From a checkpoint of a small masked image model.
Model: encoder activation swiglu, encoder layers 10, decoder layers 6.
Training: 7100 steps, batches of 64.
Rows from block 5 of the encoder of a small masked image model, named by matrix and row number. Rows with one number belong to one neuron. Each number is 128 + 32 x the weight over its row's rms, rounded and kept within 0 to 255. All counts start at 0. Numbers have three digits each.
After each neuron's rows are labels from the 100 images, of 14976, where the neuron reaches its largest size: "strongest on" is what is common among them; "colour at peak" is the nearest of a few named colours to the mean colour under the peak. Only what is clearly more common there than usual is listed. The data: microscope photos of single blood and bone marrow cells.
# gate: MLP gate (encoder.blocks.5.mlp.gate.weight, 336x128), inputs 0-127
# fc1: MLP up (encoder.blocks.5.mlp.fc1.weight, 336x128), inputs 0-127
# fc2: MLP down (encoder.blocks.5.mlp.fc2.weight, 128x336, transposed), outputs 0-127

gate.165:119175100129108156140153054116095165138175168133083163160193114086100106165177204105095092051130156114178130067119148102147105148114118176127138158120134117168091089139108043110114164179122119129111149085139091103104156138106089151140190112137148150134107103176122145121111192135117097124104140094149095127119144103171119107134130185133094158134150194152112089118061189108092104122153
fc1.165:120149119155125165151086090117098119174162154101109138142198128069124110143145129197123067072102148082184086103105214097105175122145075115094105092098116130124113135119121064109150199138070172149118157146150140134113074143160122106091193118092139125102159137197141146098128154097139127133134137101135136167107111119116150080140096135159220092121093172168078117153084125122160121110114
fc2.165:122112142117159148162075136163172126137114029130151105088129122159113178092171113121182201130121136113112142165148112116136142171196111067079032161146117108157151146096178100197030094164165154126120123149107119132139127067167168106097157130105131095095136161159095108159120114156115154114108158105139144124135123112173109127081085101157122099135130137139149072116135103122192155096120
strongest on: smear: peripheral blood; cell type: segmented neutrophil
colour at peak: pink

gate.244:100189087095096124175122101140142094137075125076091071167109094121092159098108148075126175137175174074071152143082113094179125155158129182144080094127158070140128147119163124146198117132111163130132126154136137145094113157127142125171132154116092122163125132121072119120142188092142178114148145111167107116056195095171132125094083126113145197156138134139092117080112108144157077129068
fc1.244:105175103089114133154164085137106071135066168062096088121072117164125168098118166074116137164197144078110138123108098084147120149121153170154085125139114113123119167128164110167162139104147129124105147138122155116065127159158142131183146155082094142182139109130066124169149183079124169125146133122167121131050189104164119114105121134122138200159159147099105130108101073144102061097082
fc2.244:140117129066134116168128147084155063106138117134109209164143149087091106195108119196121080173104112169123107094126101114092097090116137133130136090138102089151073109134099143173125153080145121118102130137095088124104109127143172131122150139202070113161120115149155095193152071115182123113132145122093077105110156099083106130154117109095118168138105164125096126148144149121174080078239
strongest on: cell type: artefact
colour at peak: purple

gate.210:110098150138104099103094121098119177111142119151101116205139132081167079150089145146090128140137134115130125101137052149136096197129164170164078107132172117157069073123178153116103075131196157080164155142166143065102149156120168148102203134119164118092144106109112086075134110150145102130146155172131111125122058098153117098163133049145151113130177163112168127124087189120115142106144
fc1.210:096179087125119126112136118128115106150140152048174158050111132185111165111147152083118165145114133142076118118102180129144168086114123109113137148146116114076164212140099066126168127151093085177083122100124092153159148096157093131173109123117106155174106124127161122181146114112106162168109074142151148080128219159120111180087133210097095135141085117162127088141127114155111084122152
fc2.210:088107139129161123110122125092121113153088099170119147170083096139106144112174175143074130121137148159127146087107096103063138115116127176193148163133106103135141154194140144139109104131145148071109101150140115161170101114118203165081208082122138161049127090113088078138105101126169127121142176130129124138171073174190132152143128172152146123108209118108157207177140146110109155138167
strongest on: smear: peripheral blood; cell type: segmented neutrophil
colour at peak: white

gate.205:143035118145114133114096115080136170101060166143140056176127075164145157091120098134110115149120102111136199110137128110113121170133128166150117119149083097095184152154134140108134112157086194114129125127088128126109107095067194110189125135141120168097126113100177116162135136070197149142142101204090119094110134161109136172136173141162158163133066059095125116165139122106160125153103
fc1.205:158131131130147086080198113128144116071190162076102131121160124181111151175109096135182145115180157092148071125136130115105143109130116170118138189129157078080135062105176175084078091127132184159140137076111148132158089137102100105137128134153096117096084127136104181150137148063134114136171071155102146109114084170173116121057136184117136118146077112138094143137121110155191109163095
fc2.205:136114109147185075021120130147077168145117131101170120097151117184141179109159128162049141147090145179129090152178099171117137147178091156155156049134111147084122115111182127101107119093145103108111160139157165140112118102107130134160133211130128138136094111096135147079080135113177070084125100117114124143136179140090140190120119139161133181140102144131154142131083072133177147165115
strongest on: cell type: artefact
colour at peak: purple

gate.173:089070106139133191131120149124117140124170141064105077144116116124110096148146125180159109178131093169160073158128171150113057131111143164143134089135114123069109159108094123151083117186088117122157069153091161098142118147139103057135110211137120114132137110166146099136119106160139120130120129147161076105132049185176101112138107151154177158119101137135128172147057175117205082106135
fc1.173:138104140149155146144165142137061135112148148144136112169139086105119063102131074170138121124144101175164147149117091124137099197177165188186076099123077146168123178117067083122120143156130153130138098097133131131129075118149112077094112202105144103149163099114146083138120141178114133147116170159160077112146028147139137120152113172164195104137059122110146157134066100137171152133128
fc2.173:134182106137121085069167141150106119130162172121121138115126148106134148105113072113105127179156167127092172116161104106118196128087111088139132068123149100133151057146086151125138133123107119156149153099075154191045111188164117090129152159108102157147066125106127143124181142155164138126145128135112100075108130169123142131127074054083093081116060103134162063104072069156108135107123
strongest on: cell type: artefact
colour at peak: white

gate.46:163096122148125132143083122106136133110154085151099194139168058108114103100126164142139054093133125139119113150134104151117121113181097152145132126087127114181143080239128153103099102140122179137083239099137090147145140114120077218110167154119111153041157148152118177107127126154131129153146097131137120119100174125148099064081128096148182129129112136138135093132126121128103099116079
fc1.46:175098158172130100136074120083122156118154130148139194169151108117114115126154137151092101096124137092108129148169083100123140096184119157125106130070140103202148047204128115084149084122108164136096171101159098139172146128135144195130158172081110126074112173151096152094115127104121164123095129135124143090121169122166058095116138145113228092136107143171148117150086098110109074091113
fc2.46:150112117190081127104160147091175204172141090125157059123125063136073147169119135116192180114103150119161075134052158140060110111148087092144121077113122122104094128117135103157146103150083095129150123141097147082163131142112117107137141056164146114144145127151090092177133125131162134091165122097136140135090155131136141096147193133130114078088177054073119136100161100085107094106145
strongest on: smear: peripheral blood; cell type: segmented neutrophil
colour at peak: pink