config = dict(
    encoder_bias='none',
    residual_init='zero_last',
    warmup_steps=710,
)
Rows from block 0 of the decoder of a small masked image model, named by matrix and row number. Rows with one number belong to one neuron. Each number is 50 + 10 x the weight over its row's rms, rounded and kept within 0 to 99. All counts start at 0.
After each neuron's rows are labels from the 100 images, of 14976, where the neuron reaches its largest size: "colour at peak" is the nearest of a few named colours to the mean colour under the peak. Only what is clearly more common there than usual is listed. The data: microscope photos of single blood and bone marrow cells. In brackets: how many of the 100.
# gate: MLP gate (decoder.0.mlp.gate.weight, 336x128), inputs 64-127
# fc1: MLP up (decoder.0.mlp.fc1.weight, 336x128), inputs 64-127
# fc2: MLP down (decoder.0.mlp.fc2.weight, 128x336, transposed), outputs 64-127

gate.291:67 66 42 43 70 45 49 43 39 62 50 36 52 51 51 52 56 65 66 41 61 61 43 51 52 41 47 46 50 42 47 55 28 41 50 61 37 54 50 37 49 56 62 63 62 46 59 23 48 57 40 43 37 44 49 51 63 68 54 51 39 58 47 64
fc1.291:29 56 43 45 41 45 44 52 53 43 44 38 49 51 35 42 43 50 54 53 53 46 36 62 49 48 46 64 57 29 57 62 27 50 67 47 55 54 50 38 55 54 54 73 64 48 49 47 48 53 55 58 41 59 46 43 54 50 57 60 45 48 50 63
fc2.291:76 55 34 66 55 54 21 45 55 43 60 44 48 53 49 57 41 39 47 61 41 49 51 43 48 53 63 53 52 39 29 59 46 45 48 63 44 52 47 51 51 51 44 47 42 60 38 58 57 53 46 43 43 41 49 56 50 54 35 56 55 51 59 25
colour at peak: purple (51)

gate.15:56 61 34 62 43 56 35 81 65 54 46 55 50 42 59 47 38 58 43 59 47 30 50 48 58 43 40 63 82 45 60 47 39 64 58 56 53 42 54 47 44 45 48 51 44 54 64 37 43 68 46 37 41 29 51 40 70 56 57 58 51 67 59 51
fc1.15:46 59 36 65 47 39 42 57 61 33 43 50 50 42 60 62 38 60 32 57 43 49 51 46 61 25 52 58 69 57 57 60 42 69 52 58 61 62 52 59 60 53 40 59 39 38 49 53 42 57 46 48 43 35 54 25 63 43 48 40 56 51 45 39
fc2.15:50 61 49 38 55 60 50 48 42 38 54 55 60 47 49 57 58 42 46 73 61 50 43 70 47 56 52 57 61 46 51 38 61 58 50 70 66 40 31 47 56 64 46 44 42 46 64 60 56 42 37 41 68 61 54 36 45 55 55 46 65 46 60 57
colour at peak: grey (63)

gate.305:50 47 66 66 37 47 59 57 43 63 48 63 48 48 51 39 45 60 32 60 59 48 41 53 44 37 47 52 53 54 42 60 58 50 55 35 54 46 51 48 62 55 61 42 54 38 48 67 51 41 37 46 60 58 64 47 42 44 42 48 47 75 69 48
fc1.305:54 55 41 49 55 56 44 60 71 31 40 40 49 68 67 48 46 38 48 68 54 34 47 55 51 33 40 35 46 64 61 38 59 46 57 34 66 60 39 55 56 57 39 37 58 55 31 59 50 51 68 64 62 54 53 45 41 51 53 43 56 56 45 52
fc2.305:47 52 51 52 59 62 51 64 50 68 56 46 65 43 59 58 67 34 52 41 68 41 42 53 47 56 39 71 65 49 48 49 46 70 44 56 64 36 52 52 44 60 43 50 67 54 49 58 48 39 50 50 31 47 50 48 55 53 43 39 49 53 60 56
colour at peak: blue (29)

gate.156:52 38 26 38 43 47 68 43 50 40 48 67 50 44 63 39 65 54 67 54 62 47 57 44 51 53 47 49 54 55 49 49 55 40 45 34 49 38 49 56 49 37 66 54 56 38 50 63 44 51 60 52 39 64 60 52 45 52 40 41 36 69 54 59
fc1.156:59 38 39 37 43 57 60 51 56 49 34 45 50 51 49 50 61 46 59 61 65 45 64 39 51 53 42 39 54 41 49 47 65 70 47 39 39 26 47 63 44 39 61 48 37 46 52 51 44 40 66 47 42 59 58 59 47 49 32 49 55 53 48 54
fc2.156:70 58 55 53 51 49 58 51 34 47 59 49 64 42 41 61 52 53 37 62 45 51 37 43 47 61 42 42 55 50 48 49 43 47 52 79 51 43 37 53 52 55 71 53 54 52 47 42 40 33 54 34 50 49 51 49 58 56 52 38 39 46 36 28
colour at peak: grey (94)

gate.22:51 45 51 56 57 54 40 48 42 49 65 47 65 48 29 58 56 56 44 36 52 54 57 67 51 45 45 64 48 58 61 55 19 43 44 57 50 46 38 48 46 57 42 45 46 41 50 43 43 63 46 31 57 56 53 45 61 45 60 50 51 41 60 40
fc1.22:52 45 42 51 58 56 39 48 49 45 64 44 62 47 39 48 47 52 61 38 53 56 52 73 62 47 60 62 52 56 59 55 27 45 54 53 52 48 45 46 54 52 51 43 56 44 47 39 47 60 38 34 55 61 57 47 50 62 78 61 39 38 63 45
fc2.22:57 46 52 34 48 50 32 61 45 62 44 57 51 48 48 59 62 68 36 65 56 51 48 38 34 47 52 68 47 42 47 46 49 44 49 58 54 51 39 65 49 50 66 59 59 64 34 51 52 60 51 48 42 49 44 49 42 39 40 24 39 62 55 24
colour at peak: blue (63)

gate.182:61 49 57 31 33 41 39 52 49 63 61 50 73 48 45 41 46 42 65 59 59 47 62 46 45 27 29 63 45 29 50 46 51 55 41 65 55 57 56 60 59 50 35 68 46 65 55 34 48 46 40 46 53 49 54 49 46 58 44 50 62 52 64 46
fc1.182:60 51 76 63 47 64 71 62 58 60 46 46 63 50 41 41 44 36 59 50 33 50 67 48 47 34 54 62 58 49 59 41 36 49 51 57 30 51 51 65 41 55 41 23 42 60 48 62 67 50 44 49 59 54 39 55 41 23 42 43 44 57 45 52
fc2.182:75 42 47 30 52 48 73 67 61 50 44 49 46 56 61 44 44 62 49 62 47 52 44 56 36 75 51 58 68 59 64 38 62 42 36 47 43 44 44 39 66 40 39 43 33 44 56 51 51 32 60 45 43 42 55 58 50 62 51 40 53 34 47 52
colour at peak: white (91)

gate.314:50 69 44 42 47 51 49 53 62 55 43 53 51 48 35 60 51 60 55 61 58 49 49 59 53 40 61 66 41 49 51 35 70 29 57 37 55 56 33 51 49 43 47 62 44 53 38 56 51 57 54 69 31 45 56 62 31 35 48 47 54 52 61 43
fc1.314:56 47 38 46 51 50 56 44 67 45 27 42 50 54 33 48 58 39 48 54 53 54 44 47 59 46 58 58 48 44 46 67 46 49 65 38 59 54 44 45 43 68 52 52 56 44 27 57 48 40 30 53 33 50 70 46 48 48 55 54 57 46 66 46
fc2.314:39 57 49 42 52 44 63 43 43 45 40 42 58 40 48 45 53 60 23 33 60 53 55 56 52 38 39 50 54 34 41 55 49 57 49 46 41 43 57 50 57 73 58 52 34 48 69 54 66 34 40 45 53 50 44 60 43 51 58 40 48 32 72 61
colour at peak: purple (47)

gate.31:43 39 23 42 45 43 53 52 47 42 45 25 53 70 42 47 60 52 55 62 60 53 48 57 53 58 54 41 39 45 53 46 50 76 52 46 43 59 51 57 74 59 33 44 33 37 48 36 60 65 52 76 49 58 44 55 56 40 62 50 52 58 48 49
fc1.31:71 38 30 49 41 44 50 45 40 68 31 27 62 53 43 43 62 53 55 64 58 45 31 60 45 51 52 36 39 33 38 54 53 59 59 52 45 60 47 56 61 58 53 63 36 54 51 47 53 51 46 61 49 51 50 55 47 63 52 45 43 47 50 61
fc2.31:36 48 49 60 52 36 35 46 67 54 46 51 40 57 26 47 70 61 33 56 65 46 58 55 60 31 52 39 40 44 61 62 37 46 51 49 44 62 50 40 39 42 51 44 55 61 53 60 55 64 47 72 52 56 45 55 64 57 54 41 51 40 41 34
colour at peak: grey (99)

gate.151:67 61 35 44 23 47 42 54 57 47 59 54 48 46 56 34 49 43 45 45 53 60 32 75 48 41 53 39 46 49 39 37 62 57 71 36 32 42 53 54 66 43 47 45 49 56 54 60 56 58 45 53 47 46 41 66 34 62 50 49 64 53 34 50
fc1.151:40 32 26 58 68 48 49 37 34 60 58 46 50 51 50 46 41 45 65 49 48 47 34 73 41 51 63 46 55 39 42 46 66 62 43 39 55 41 48 36 74 49 47 45 49 56 50 50 50 41 50 73 45 41 44 68 38 69 51 49 56 57 46 53
fc2.151:49 62 51 42 39 41 46 41 58 43 41 51 46 59 44 57 73 33 62 51 53 42 45 57 57 49 46 55 47 35 75 62 20 50 46 50 43 58 53 35 38 49 49 38 51 46 46 55 64 45 52 62 49 61 25 60 47 41 52 46 37 52 44 56
colour at peak: grey (55)

gate.1:48 51 52 54 55 51 55 67 50 55 54 38 53 48 55 51 44 43 28 47 39 60 53 41 55 52 41 38 62 59 43 44 78 61 56 56 47 53 54 58 54 48 43 52 38 52 52 44 46 53 54 63 44 51 52 40 52 45 35 46 56 41 33 63
fc1.1:52 58 58 48 53 43 47 46 51 36 42 59 58 48 40 48 48 56 51 42 61 46 55 60 50 39 45 55 41 35 45 51 29 44 54 39 52 31 39 49 49 59 54 52 63 38 64 49 53 52 39 45 69 53 41 56 48 51 53 48 49 53 71 35
fc2.1:43 63 58 68 68 52 58 50 46 46 48 59 38 49 50 44 51 35 71 48 43 36 44 45 37 53 63 31 53 36 46 46 63 53 62 50 32 48 51 53 57 53 41 40 59 36 60 32 48 43 52 46 42 35 62 63 74 55 50 67 55 44 46 60
colour at peak: grey (50)

gate.32:41 44 36 37 39 46 56 47 50 61 49 32 56 45 46 42 56 53 46 53 62 29 53 51 41 50 57 46 66 47 36 60 32 42 71 64 58 62 56 51 61 57 50 52 52 51 45 38 62 50 27 57 62 63 60 33 59 55 33 53 46 41 43 43
fc1.32:50 69 43 74 51 78 45 48 58 49 52 45 26 60 56 42 36 48 63 51 42 36 32 39 48 55 57 57 73 48 43 46 29 48 33 59 58 58 47 57 54 37 41 39 61 59 39 39 51 43 30 61 41 52 54 51 40 49 52 51 46 54 50 65
fc2.32:68 59 48 33 45 55 54 54 38 46 57 45 63 62 59 45 47 66 59 32 53 58 48 34 56 58 38 66 43 49 78 41 66 53 55 50 63 50 64 71 43 48 52 55 68 50 44 49 56 48 53 42 50 40 72 45 40 45 44 39 59 40 44 63
colour at peak: grey (66)

gate.3:60 52 57 42 35 42 42 57 67 26 50 32 48 45 44 43 53 51 46 40 51 56 53 42 57 21 44 45 74 49 43 51 54 40 58 61 37 61 51 59 54 57 42 58 70 53 50 36 45 44 47 59 49 53 55 28 62 47 53 48 51 39 54 43
fc1.3:78 60 57 40 37 26 50 62 64 33 48 62 34 48 48 44 58 55 39 30 69 50 51 51 32 29 68 56 57 60 48 50 55 51 44 53 37 47 57 32 45 56 46 58 43 46 39 63 53 51 50 26 41 50 58 44 55 57 52 58 39 54 39 63
fc2.3:45 29 36 24 43 57 46 48 62 44 41 54 47 51 47 49 51 59 45 44 61 41 40 64 60 45 40 49 61 42 39 62 64 62 74 39 44 61 48 41 40 54 54 60 41 37 44 50 56 73 48 58 32 50 52 46 60 59 50 41 35 64 51 25
colour at peak: white (48)

gate.203:49 66 45 36 48 70 49 46 53 55 53 54 49 30 56 49 48 41 41 38 52 48 65 50 67 62 63 74 37 50 44 42 59 52 41 43 57 48 63 53 42 52 60 47 58 57 60 30 64 49 58 41 60 59 43 36 52 37 54 38 47 40 50 43
fc1.203:60 41 33 70 49 55 72 50 59 57 38 36 51 57 31 55 57 44 51 45 59 45 59 60 51 39 52 45 38 54 51 47 52 60 72 57 49 55 39 42 50 70 53 46 42 57 40 53 53 55 45 62 70 49 30 56 36 63 67 45 40 52 50 45
fc2.203:45 56 44 62 34 46 59 40 35 43 49 46 50 62 67 54 51 60 50 65 49 48 32 48 43 50 56 60 49 65 48 61 56 69 38 33 62 57 42 55 56 35 43 46 38 54 34 61 50 34 59 50 60 59 48 40 49 38 37 54 52 39 51 44
colour at peak: grey (47)

gate.100:53 65 33 28 46 45 40 57 70 52 59 42 46 57 59 44 55 40 51 72 38 55 58 51 50 53 56 41 43 59 50 63 20 70 48 67 59 46 57 32 43 40 47 52 42 54 37 40 61 46 32 48 56 40 56 40 54 51 69 53 62 41 47 29
fc1.100:55 65 46 35 40 58 49 56 55 47 57 54 39 43 58 43 49 51 52 60 51 51 57 44 57 49 48 50 37 53 44 50 11 82 58 63 43 51 53 25 52 45 52 37 46 68 60 42 46 44 42 59 59 39 52 57 54 47 57 57 53 45 47 35
fc2.100:43 62 71 51 62 38 49 53 28 43 51 58 62 37 44 55 42 54 49 55 37 66 50 39 47 64 51 52 46 52 45 49 73 64 59 63 63 64 63 45 44 46 42 53 37 52 46 50 50 30 44 47 56 66 45 34 58 45 62 53 39 37 41 41
colour at peak: pink (49)

gate.216:14 15 29 25 52 29 31 43 45 53 51 54 58 43 31 49 51 50 50 52 55 55 49 61 50 60 56 62 42 69 45 60 70 66 54 52 57 55 60 39 51 52 58 59 45 55 61 50 50 43 57 37 45 50 49 51 54 51 45 44 51 65 52 53
fc1.216:59 50 62 25 09 33 40 50 58 47 52 32 48 42 64 38 54 41 51 38 68 52 50 60 56 43 69 68 40 56 46 42 59 42 72 71 45 59 57 53 39 59 57 63 52 42 43 47 62 43 43 54 40 63 50 43 67 55 37 50 72 55 51 45
fc2.216:22 53 52 56 60 60 52 45 51 54 37 49 56 51 58 45 58 65 55 43 51 47 70 48 59 46 50 47 48 63 56 52 01 31 36 53 40 57 49 48 62 51 53 50 50 25 58 61 42 43 49 57 31 36 47 51 50 42 52 32 36 48 32 46
colour at peak: grey (63)

gate.333:49 59 49 43 44 34 51 47 66 22 38 50 59 53 37 51 56 52 51 49 48 36 57 47 53 41 53 47 58 43 45 52 34 39 51 55 61 53 61 54 30 56 57 51 39 21 51 42 49 52 47 47 41 31 59 55 64 51 76 60 48 37 44 42
fc1.333:66 73 59 46 50 41 53 59 59 40 45 44 45 24 41 49 44 52 29 54 45 28 63 36 59 38 58 38 61 55 65 51 51 33 45 69 40 54 56 49 56 43 40 45 44 49 56 36 62 44 35 42 46 56 62 62 61 44 38 48 64 50 68 57
fc2.333:73 41 39 42 50 63 46 46 65 41 39 44 38 44 58 51 60 59 77 48 48 50 48 65 53 55 56 51 42 47 62 61 52 53 56 21 27 52 40 43 46 48 46 53 45 41 47 50 42 30 57 51 53 58 53 44 55 53 34 46 55 47 27 37
colour at peak: purple (47)

gate.70:54 43 15 37 58 42 41 48 54 41 49 35 55 61 45 41 53 58 45 60 60 35 60 53 45 54 53 57 52 39 57 46 64 53 38 60 46 49 43 64 71 47 35 49 43 50 49 38 66 56 51 58 55 68 41 56 39 49 59 56 41 55 50 34
fc1.70:40 52 47 45 56 49 50 57 48 36 64 59 41 53 44 61 52 67 15 48 59 77 60 52 59 39 64 66 66 67 58 46 39 52 53 43 41 46 59 49 58 41 49 43 54 25 65 58 46 70 54 38 45 63 66 37 59 43 47 47 50 50 49 46
fc2.70:59 29 60 30 42 53 74 59 58 40 45 47 50 35 83 57 32 53 60 54 45 48 38 51 37 52 52 46 57 60 51 35 56 48 53 56 50 38 53 53 56 56 48 62 49 37 49 54 46 37 48 42 62 40 65 48 53 50 29 44 50 58 48 71
colour at peak: grey (88)

gate.164:35 64 52 43 57 54 56 52 50 42 56 60 40 50 66 57 53 58 48 44 63 45 52 52 49 41 40 49 57 57 59 42 45 45 56 59 45 32 43 39 39 56 46 55 54 36 49 53 45 49 50 63 57 56 47 60 61 53 48 43 56 59 43 35
fc1.164:60 55 62 41 37 55 41 51 45 51 53 54 49 62 39 60 55 49 56 50 45 56 44 47 44 57 56 57 45 52 47 37 64 53 40 30 56 54 63 50 50 49 51 37 35 46 44 50 44 52 63 51 35 41 46 46 59 44 49 67 45 57 45 61
fc2.164:43 52 27 48 63 53 55 44 36 38 59 52 40 57 63 57 47 39 40 47 53 49 56 32 47 53 56 58 75 58 46 43 46 69 56 47 58 53 44 50 40 58 42 52 56 44 43 52 37 58 57 39 52 63 47 38 49 48 49 27 53 71 48 51
colour at peak: pink (81)

gate.165:48 59 52 50 45 55 55 45 53 38 47 51 41 63 61 58 54 52 52 42 57 51 68 55 38 47 45 53 60 45 56 42 42 64 33 57 54 48 55 49 49 54 53 16 56 56 39 60 51 48 40 50 63 30 43 58 54 55 55 40 55 45 59 44
fc1.165:40 55 42 50 53 60 46 46 48 47 49 43 46 48 65 63 51 46 44 44 56 47 53 45 40 52 48 65 61 42 62 46 48 59 36 65 61 50 53 42 36 46 33 30 48 59 36 65 37 45 32 55 53 50 59 45 59 51 46 47 58 51 54 51
fc2.165:50 51 61 58 47 51 52 43 54 57 57 52 48 46 44 53 49 51 25 51 31 49 58 56 55 49 37 40 35 54 40 51 51 52 46 64 66 49 61 48 49 61 42 59 49 39 61 38 50 44 48 39 50 58 51 57 51 56 60 54 46 30 40 47
colour at peak: black (39); blue (35)

gate.142:18 24 13 41 41 44 42 39 50 48 56 49 57 67 30 60 60 51 62 59 51 44 45 48 57 52 35 55 53 63 34 55 42 59 56 49 68 58 53 56 52 54 50 47 45 59 49 54 47 52 51 43 48 36 54 35 44 55 64 66 45 59 52 45
fc1.142:52 33 43 71 68 54 60 61 44 49 32 54 59 48 43 61 51 37 53 56 56 61 50 47 36 60 53 50 47 56 59 60 72 48 35 46 26 48 46 48 55 45 48 43 48 64 43 56 44 55 50 47 37 54 43 50 43 52 34 44 52 51 60 49
fc2.142:81 56 44 44 51 58 55 35 46 38 58 53 55 54 44 58 43 41 48 46 37 46 46 43 49 56 41 41 52 48 59 53 75 71 45 47 67 51 46 43 68 43 51 50 48 59 66 53 57 52 61 34 60 51 42 48 50 57 61 45 34 48 60 51
colour at peak: pink (91)

gate.139:60 47 67 79 61 54 53 59 59 74 45 42 48 61 45 49 55 31 53 48 45 30 55 49 74 53 52 51 50 55 46 44 56 46 75 59 45 49 29 54 60 44 68 42 44 50 59 64 45 49 53 56 55 56 36 33 42 42 49 62 28 34 51 54
fc1.139:59 44 59 61 59 43 53 54 67 64 30 47 55 38 54 44 56 33 53 55 57 50 36 36 55 50 58 63 41 59 33 51 69 63 58 67 57 54 50 59 58 29 39 54 54 55 60 63 32 63 60 50 54 53 34 46 57 57 30 60 36 43 43 56
fc2.139:63 47 71 52 52 62 72 62 49 46 49 58 46 56 42 48 23 49 47 59 44 47 51 60 39 55 43 38 52 53 53 58 68 46 38 32 55 40 43 59 44 55 38 43 41 36 53 40 51 39 50 40 57 42 56 44 55 49 48 21 58 59 70 46
colour at peak: purple (47)

gate.280:44 55 56 65 66 58 51 40 41 65 35 48 42 38 23 40 55 44 61 61 48 45 49 55 66 65 59 51 70 56 52 37 37 42 43 57 56 58 51 64 57 48 51 47 38 45 48 48 43 36 52 48 39 40 52 49 52 58 41 45 34 34 55 64
fc1.280:39 47 45 69 51 46 42 64 54 56 31 76 50 45 73 63 57 39 43 62 50 45 33 43 45 33 58 67 61 58 44 48 52 57 41 22 48 33 53 55 55 55 48 49 61 45 39 48 42 42 47 48 39 43 48 57 33 67 59 37 44 52 47 49
fc2.280:28 41 38 50 46 35 39 43 45 63 40 53 52 42 42 59 25 52 39 45 42 61 35 44 66 46 59 47 54 60 50 36 55 61 54 58 64 49 68 46 46 62 58 64 28 58 42 59 44 65 49 41 44 43 55 40 48 64 59 49 43 54 41 49
colour at peak: pink (78)

gate.53:43 51 60 41 55 45 49 52 41 53 42 47 41 40 52 45 57 32 43 42 50 59 27 36 26 35 57 52 57 49 59 31 49 52 32 52 51 40 51 55 40 55 51 36 49 56 67 53 44 55 49 43 53 51 51 47 52 41 33 53 58 55 39 61
fc1.53:59 55 35 54 49 58 59 47 43 53 56 53 60 53 55 50 46 62 53 63 55 43 61 60 64 62 41 44 55 49 42 50 58 49 61 65 48 49 40 52 55 46 48 60 46 50 49 50 47 46 40 54 48 59 34 55 43 62 63 38 50 49 55 56
fc2.53:51 42 53 57 49 53 64 34 57 56 44 57 49 55 49 46 64 56 39 66 65 44 53 53 39 51 49 39 59 62 57 46 43 48 50 52 48 49 49 47 55 41 35 38 42 53 52 50 47 41 54 53 55 77 61 61 54 45 52 54 53 71 57 54
colour at peak: pink (55)

gate.77:43 57 44 54 55 58 41 33 44 58 49 49 51 62 60 42 55 61 55 49 65 51 60 45 43 40 37 35 44 48 48 38 49 47 60 55 32 33 58 46 51 51 56 47 54 63 48 49 61 41 53 57 65 59 41 52 45 51 53 43 56 51 50 48
fc1.77:53 52 46 60 48 42 52 27 50 52 43 45 76 54 57 54 44 63 46 64 65 60 35 38 37 47 52 45 46 56 47 52 54 43 67 43 31 38 54 44 52 56 60 59 63 57 37 59 50 53 50 53 51 49 46 46 44 50 38 59 38 50 57 59
fc2.77:47 54 58 56 37 45 56 51 30 55 63 46 71 61 55 52 46 29 42 58 65 55 52 62 46 70 63 43 37 70 47 39 45 64 52 39 46 69 44 47 63 60 52 47 49 53 38 28 45 48 38 53 42 40 49 56 60 58 40 69 29 34 49 44
colour at peak: white (55)

gate.54:47 45 43 53 71 58 50 38 51 41 51 37 54 56 66 38 48 55 47 58 53 53 50 56 50 50 41 40 39 52 55 56 46 64 41 58 49 54 38 54 45 50 46 48 67 45 50 55 67 46 36 47 69 58 49 48 36 49 52 43 60 43 68 46
fc1.54:54 48 50 42 50 49 49 56 54 60 62 68 54 56 40 54 59 46 43 49 58 34 50 62 59 45 42 56 50 51 52 61 44 41 55 43 50 53 53 46 49 56 47 57 63 54 51 36 58 46 48 51 70 47 37 45 29 50 49 51 61 57 47 47
fc2.54:52 35 56 46 45 48 45 53 41 38 35 44 38 46 68 48 55 77 50 73 39 51 48 46 46 50 44 54 45 46 58 66 59 49 54 44 57 50 46 43 40 63 57 51 50 53 59 47 35 29 37 46 47 47 46 53 45 37 44 60 40 39 39 48
colour at peak: blue (57); purple (43)

gate.334:65 61 49 53 47 38 28 63 49 52 33 63 50 54 76 42 40 56 36 50 43 46 36 51 56 30 43 43 67 46 53 47 55 40 57 50 58 41 57 36 72 46 36 59 35 43 42 69 40 51 54 51 38 54 59 35 59 52 53 48 30 41 48 58
fc1.334:71 66 33 55 58 48 25 65 53 42 48 51 43 63 82 44 49 64 43 53 50 48 34 45 50 28 54 57 65 59 48 49 60 38 58 52 58 42 64 38 65 45 36 60 41 52 43 55 37 54 42 43 36 48 57 50 60 53 48 51 40 34 48 73
fc2.334:50 60 56 44 38 73 53 52 45 67 34 51 60 57 39 63 59 71 59 38 52 51 35 62 35 52 42 44 67 56 32 48 62 67 42 55 63 51 53 47 32 36 47 46 42 44 47 60 41 53 52 46 59 49 59 53 50 43 62 39 42 54 53 41
colour at peak: pink (62)

gate.292:71 65 70 56 39 42 48 55 32 39 49 37 60 55 55 58 48 55 43 46 48 53 50 62 46 32 47 46 54 47 53 59 23 37 47 49 57 55 41 51 46 62 33 54 40 56 51 53 49 72 34 34 56 34 54 40 59 54 56 34 64 51 44 62
fc1.292:44 34 41 64 63 55 70 30 56 64 50 60 50 53 51 64 51 49 35 54 50 63 58 41 56 72 47 42 34 60 43 43 70 60 37 43 59 42 47 50 44 44 63 59 66 49 39 53 62 30 43 57 43 72 53 61 53 38 48 60 37 48 50 43
fc2.292:27 45 41 53 49 35 65 55 48 43 43 53 49 44 59 33 48 62 61 50 46 53 51 50 73 42 47 45 65 44 53 66 40 31 61 44 59 55 57 48 50 58 23 49 49 45 42 59 53 64 54 45 74 34 45 54 53 46 58 52 48 61 45 82
colour at peak: white (62)

gate.166:65 66 59 55 37 67 32 34 43 52 50 54 53 46 66 44 43 44 56 48 53 51 45 65 53 54 52 58 43 32 36 46 83 49 62 47 63 53 40 58 44 51 53 42 42 50 46 53 71 57 47 42 50 58 56 43 50 42 55 58 51 55 39 49
fc1.166:26 24 21 38 58 26 54 52 53 46 49 41 61 53 48 56 62 37 40 48 41 59 42 39 57 61 48 56 55 67 53 61 11 49 38 65 49 51 54 48 52 57 60 58 46 50 56 45 37 46 64 54 49 41 36 55 49 47 51 49 50 40 62 47
fc2.166:45 48 45 22 30 49 50 28 49 64 35 45 64 52 71 50 53 46 61 28 58 53 42 39 62 51 41 57 52 53 37 39 31 61 68 65 60 64 54 57 57 55 57 51 55 60 54 57 56 40 53 61 51 64 55 57 56 57 44 37 51 60 61 47
colour at peak: purple (51)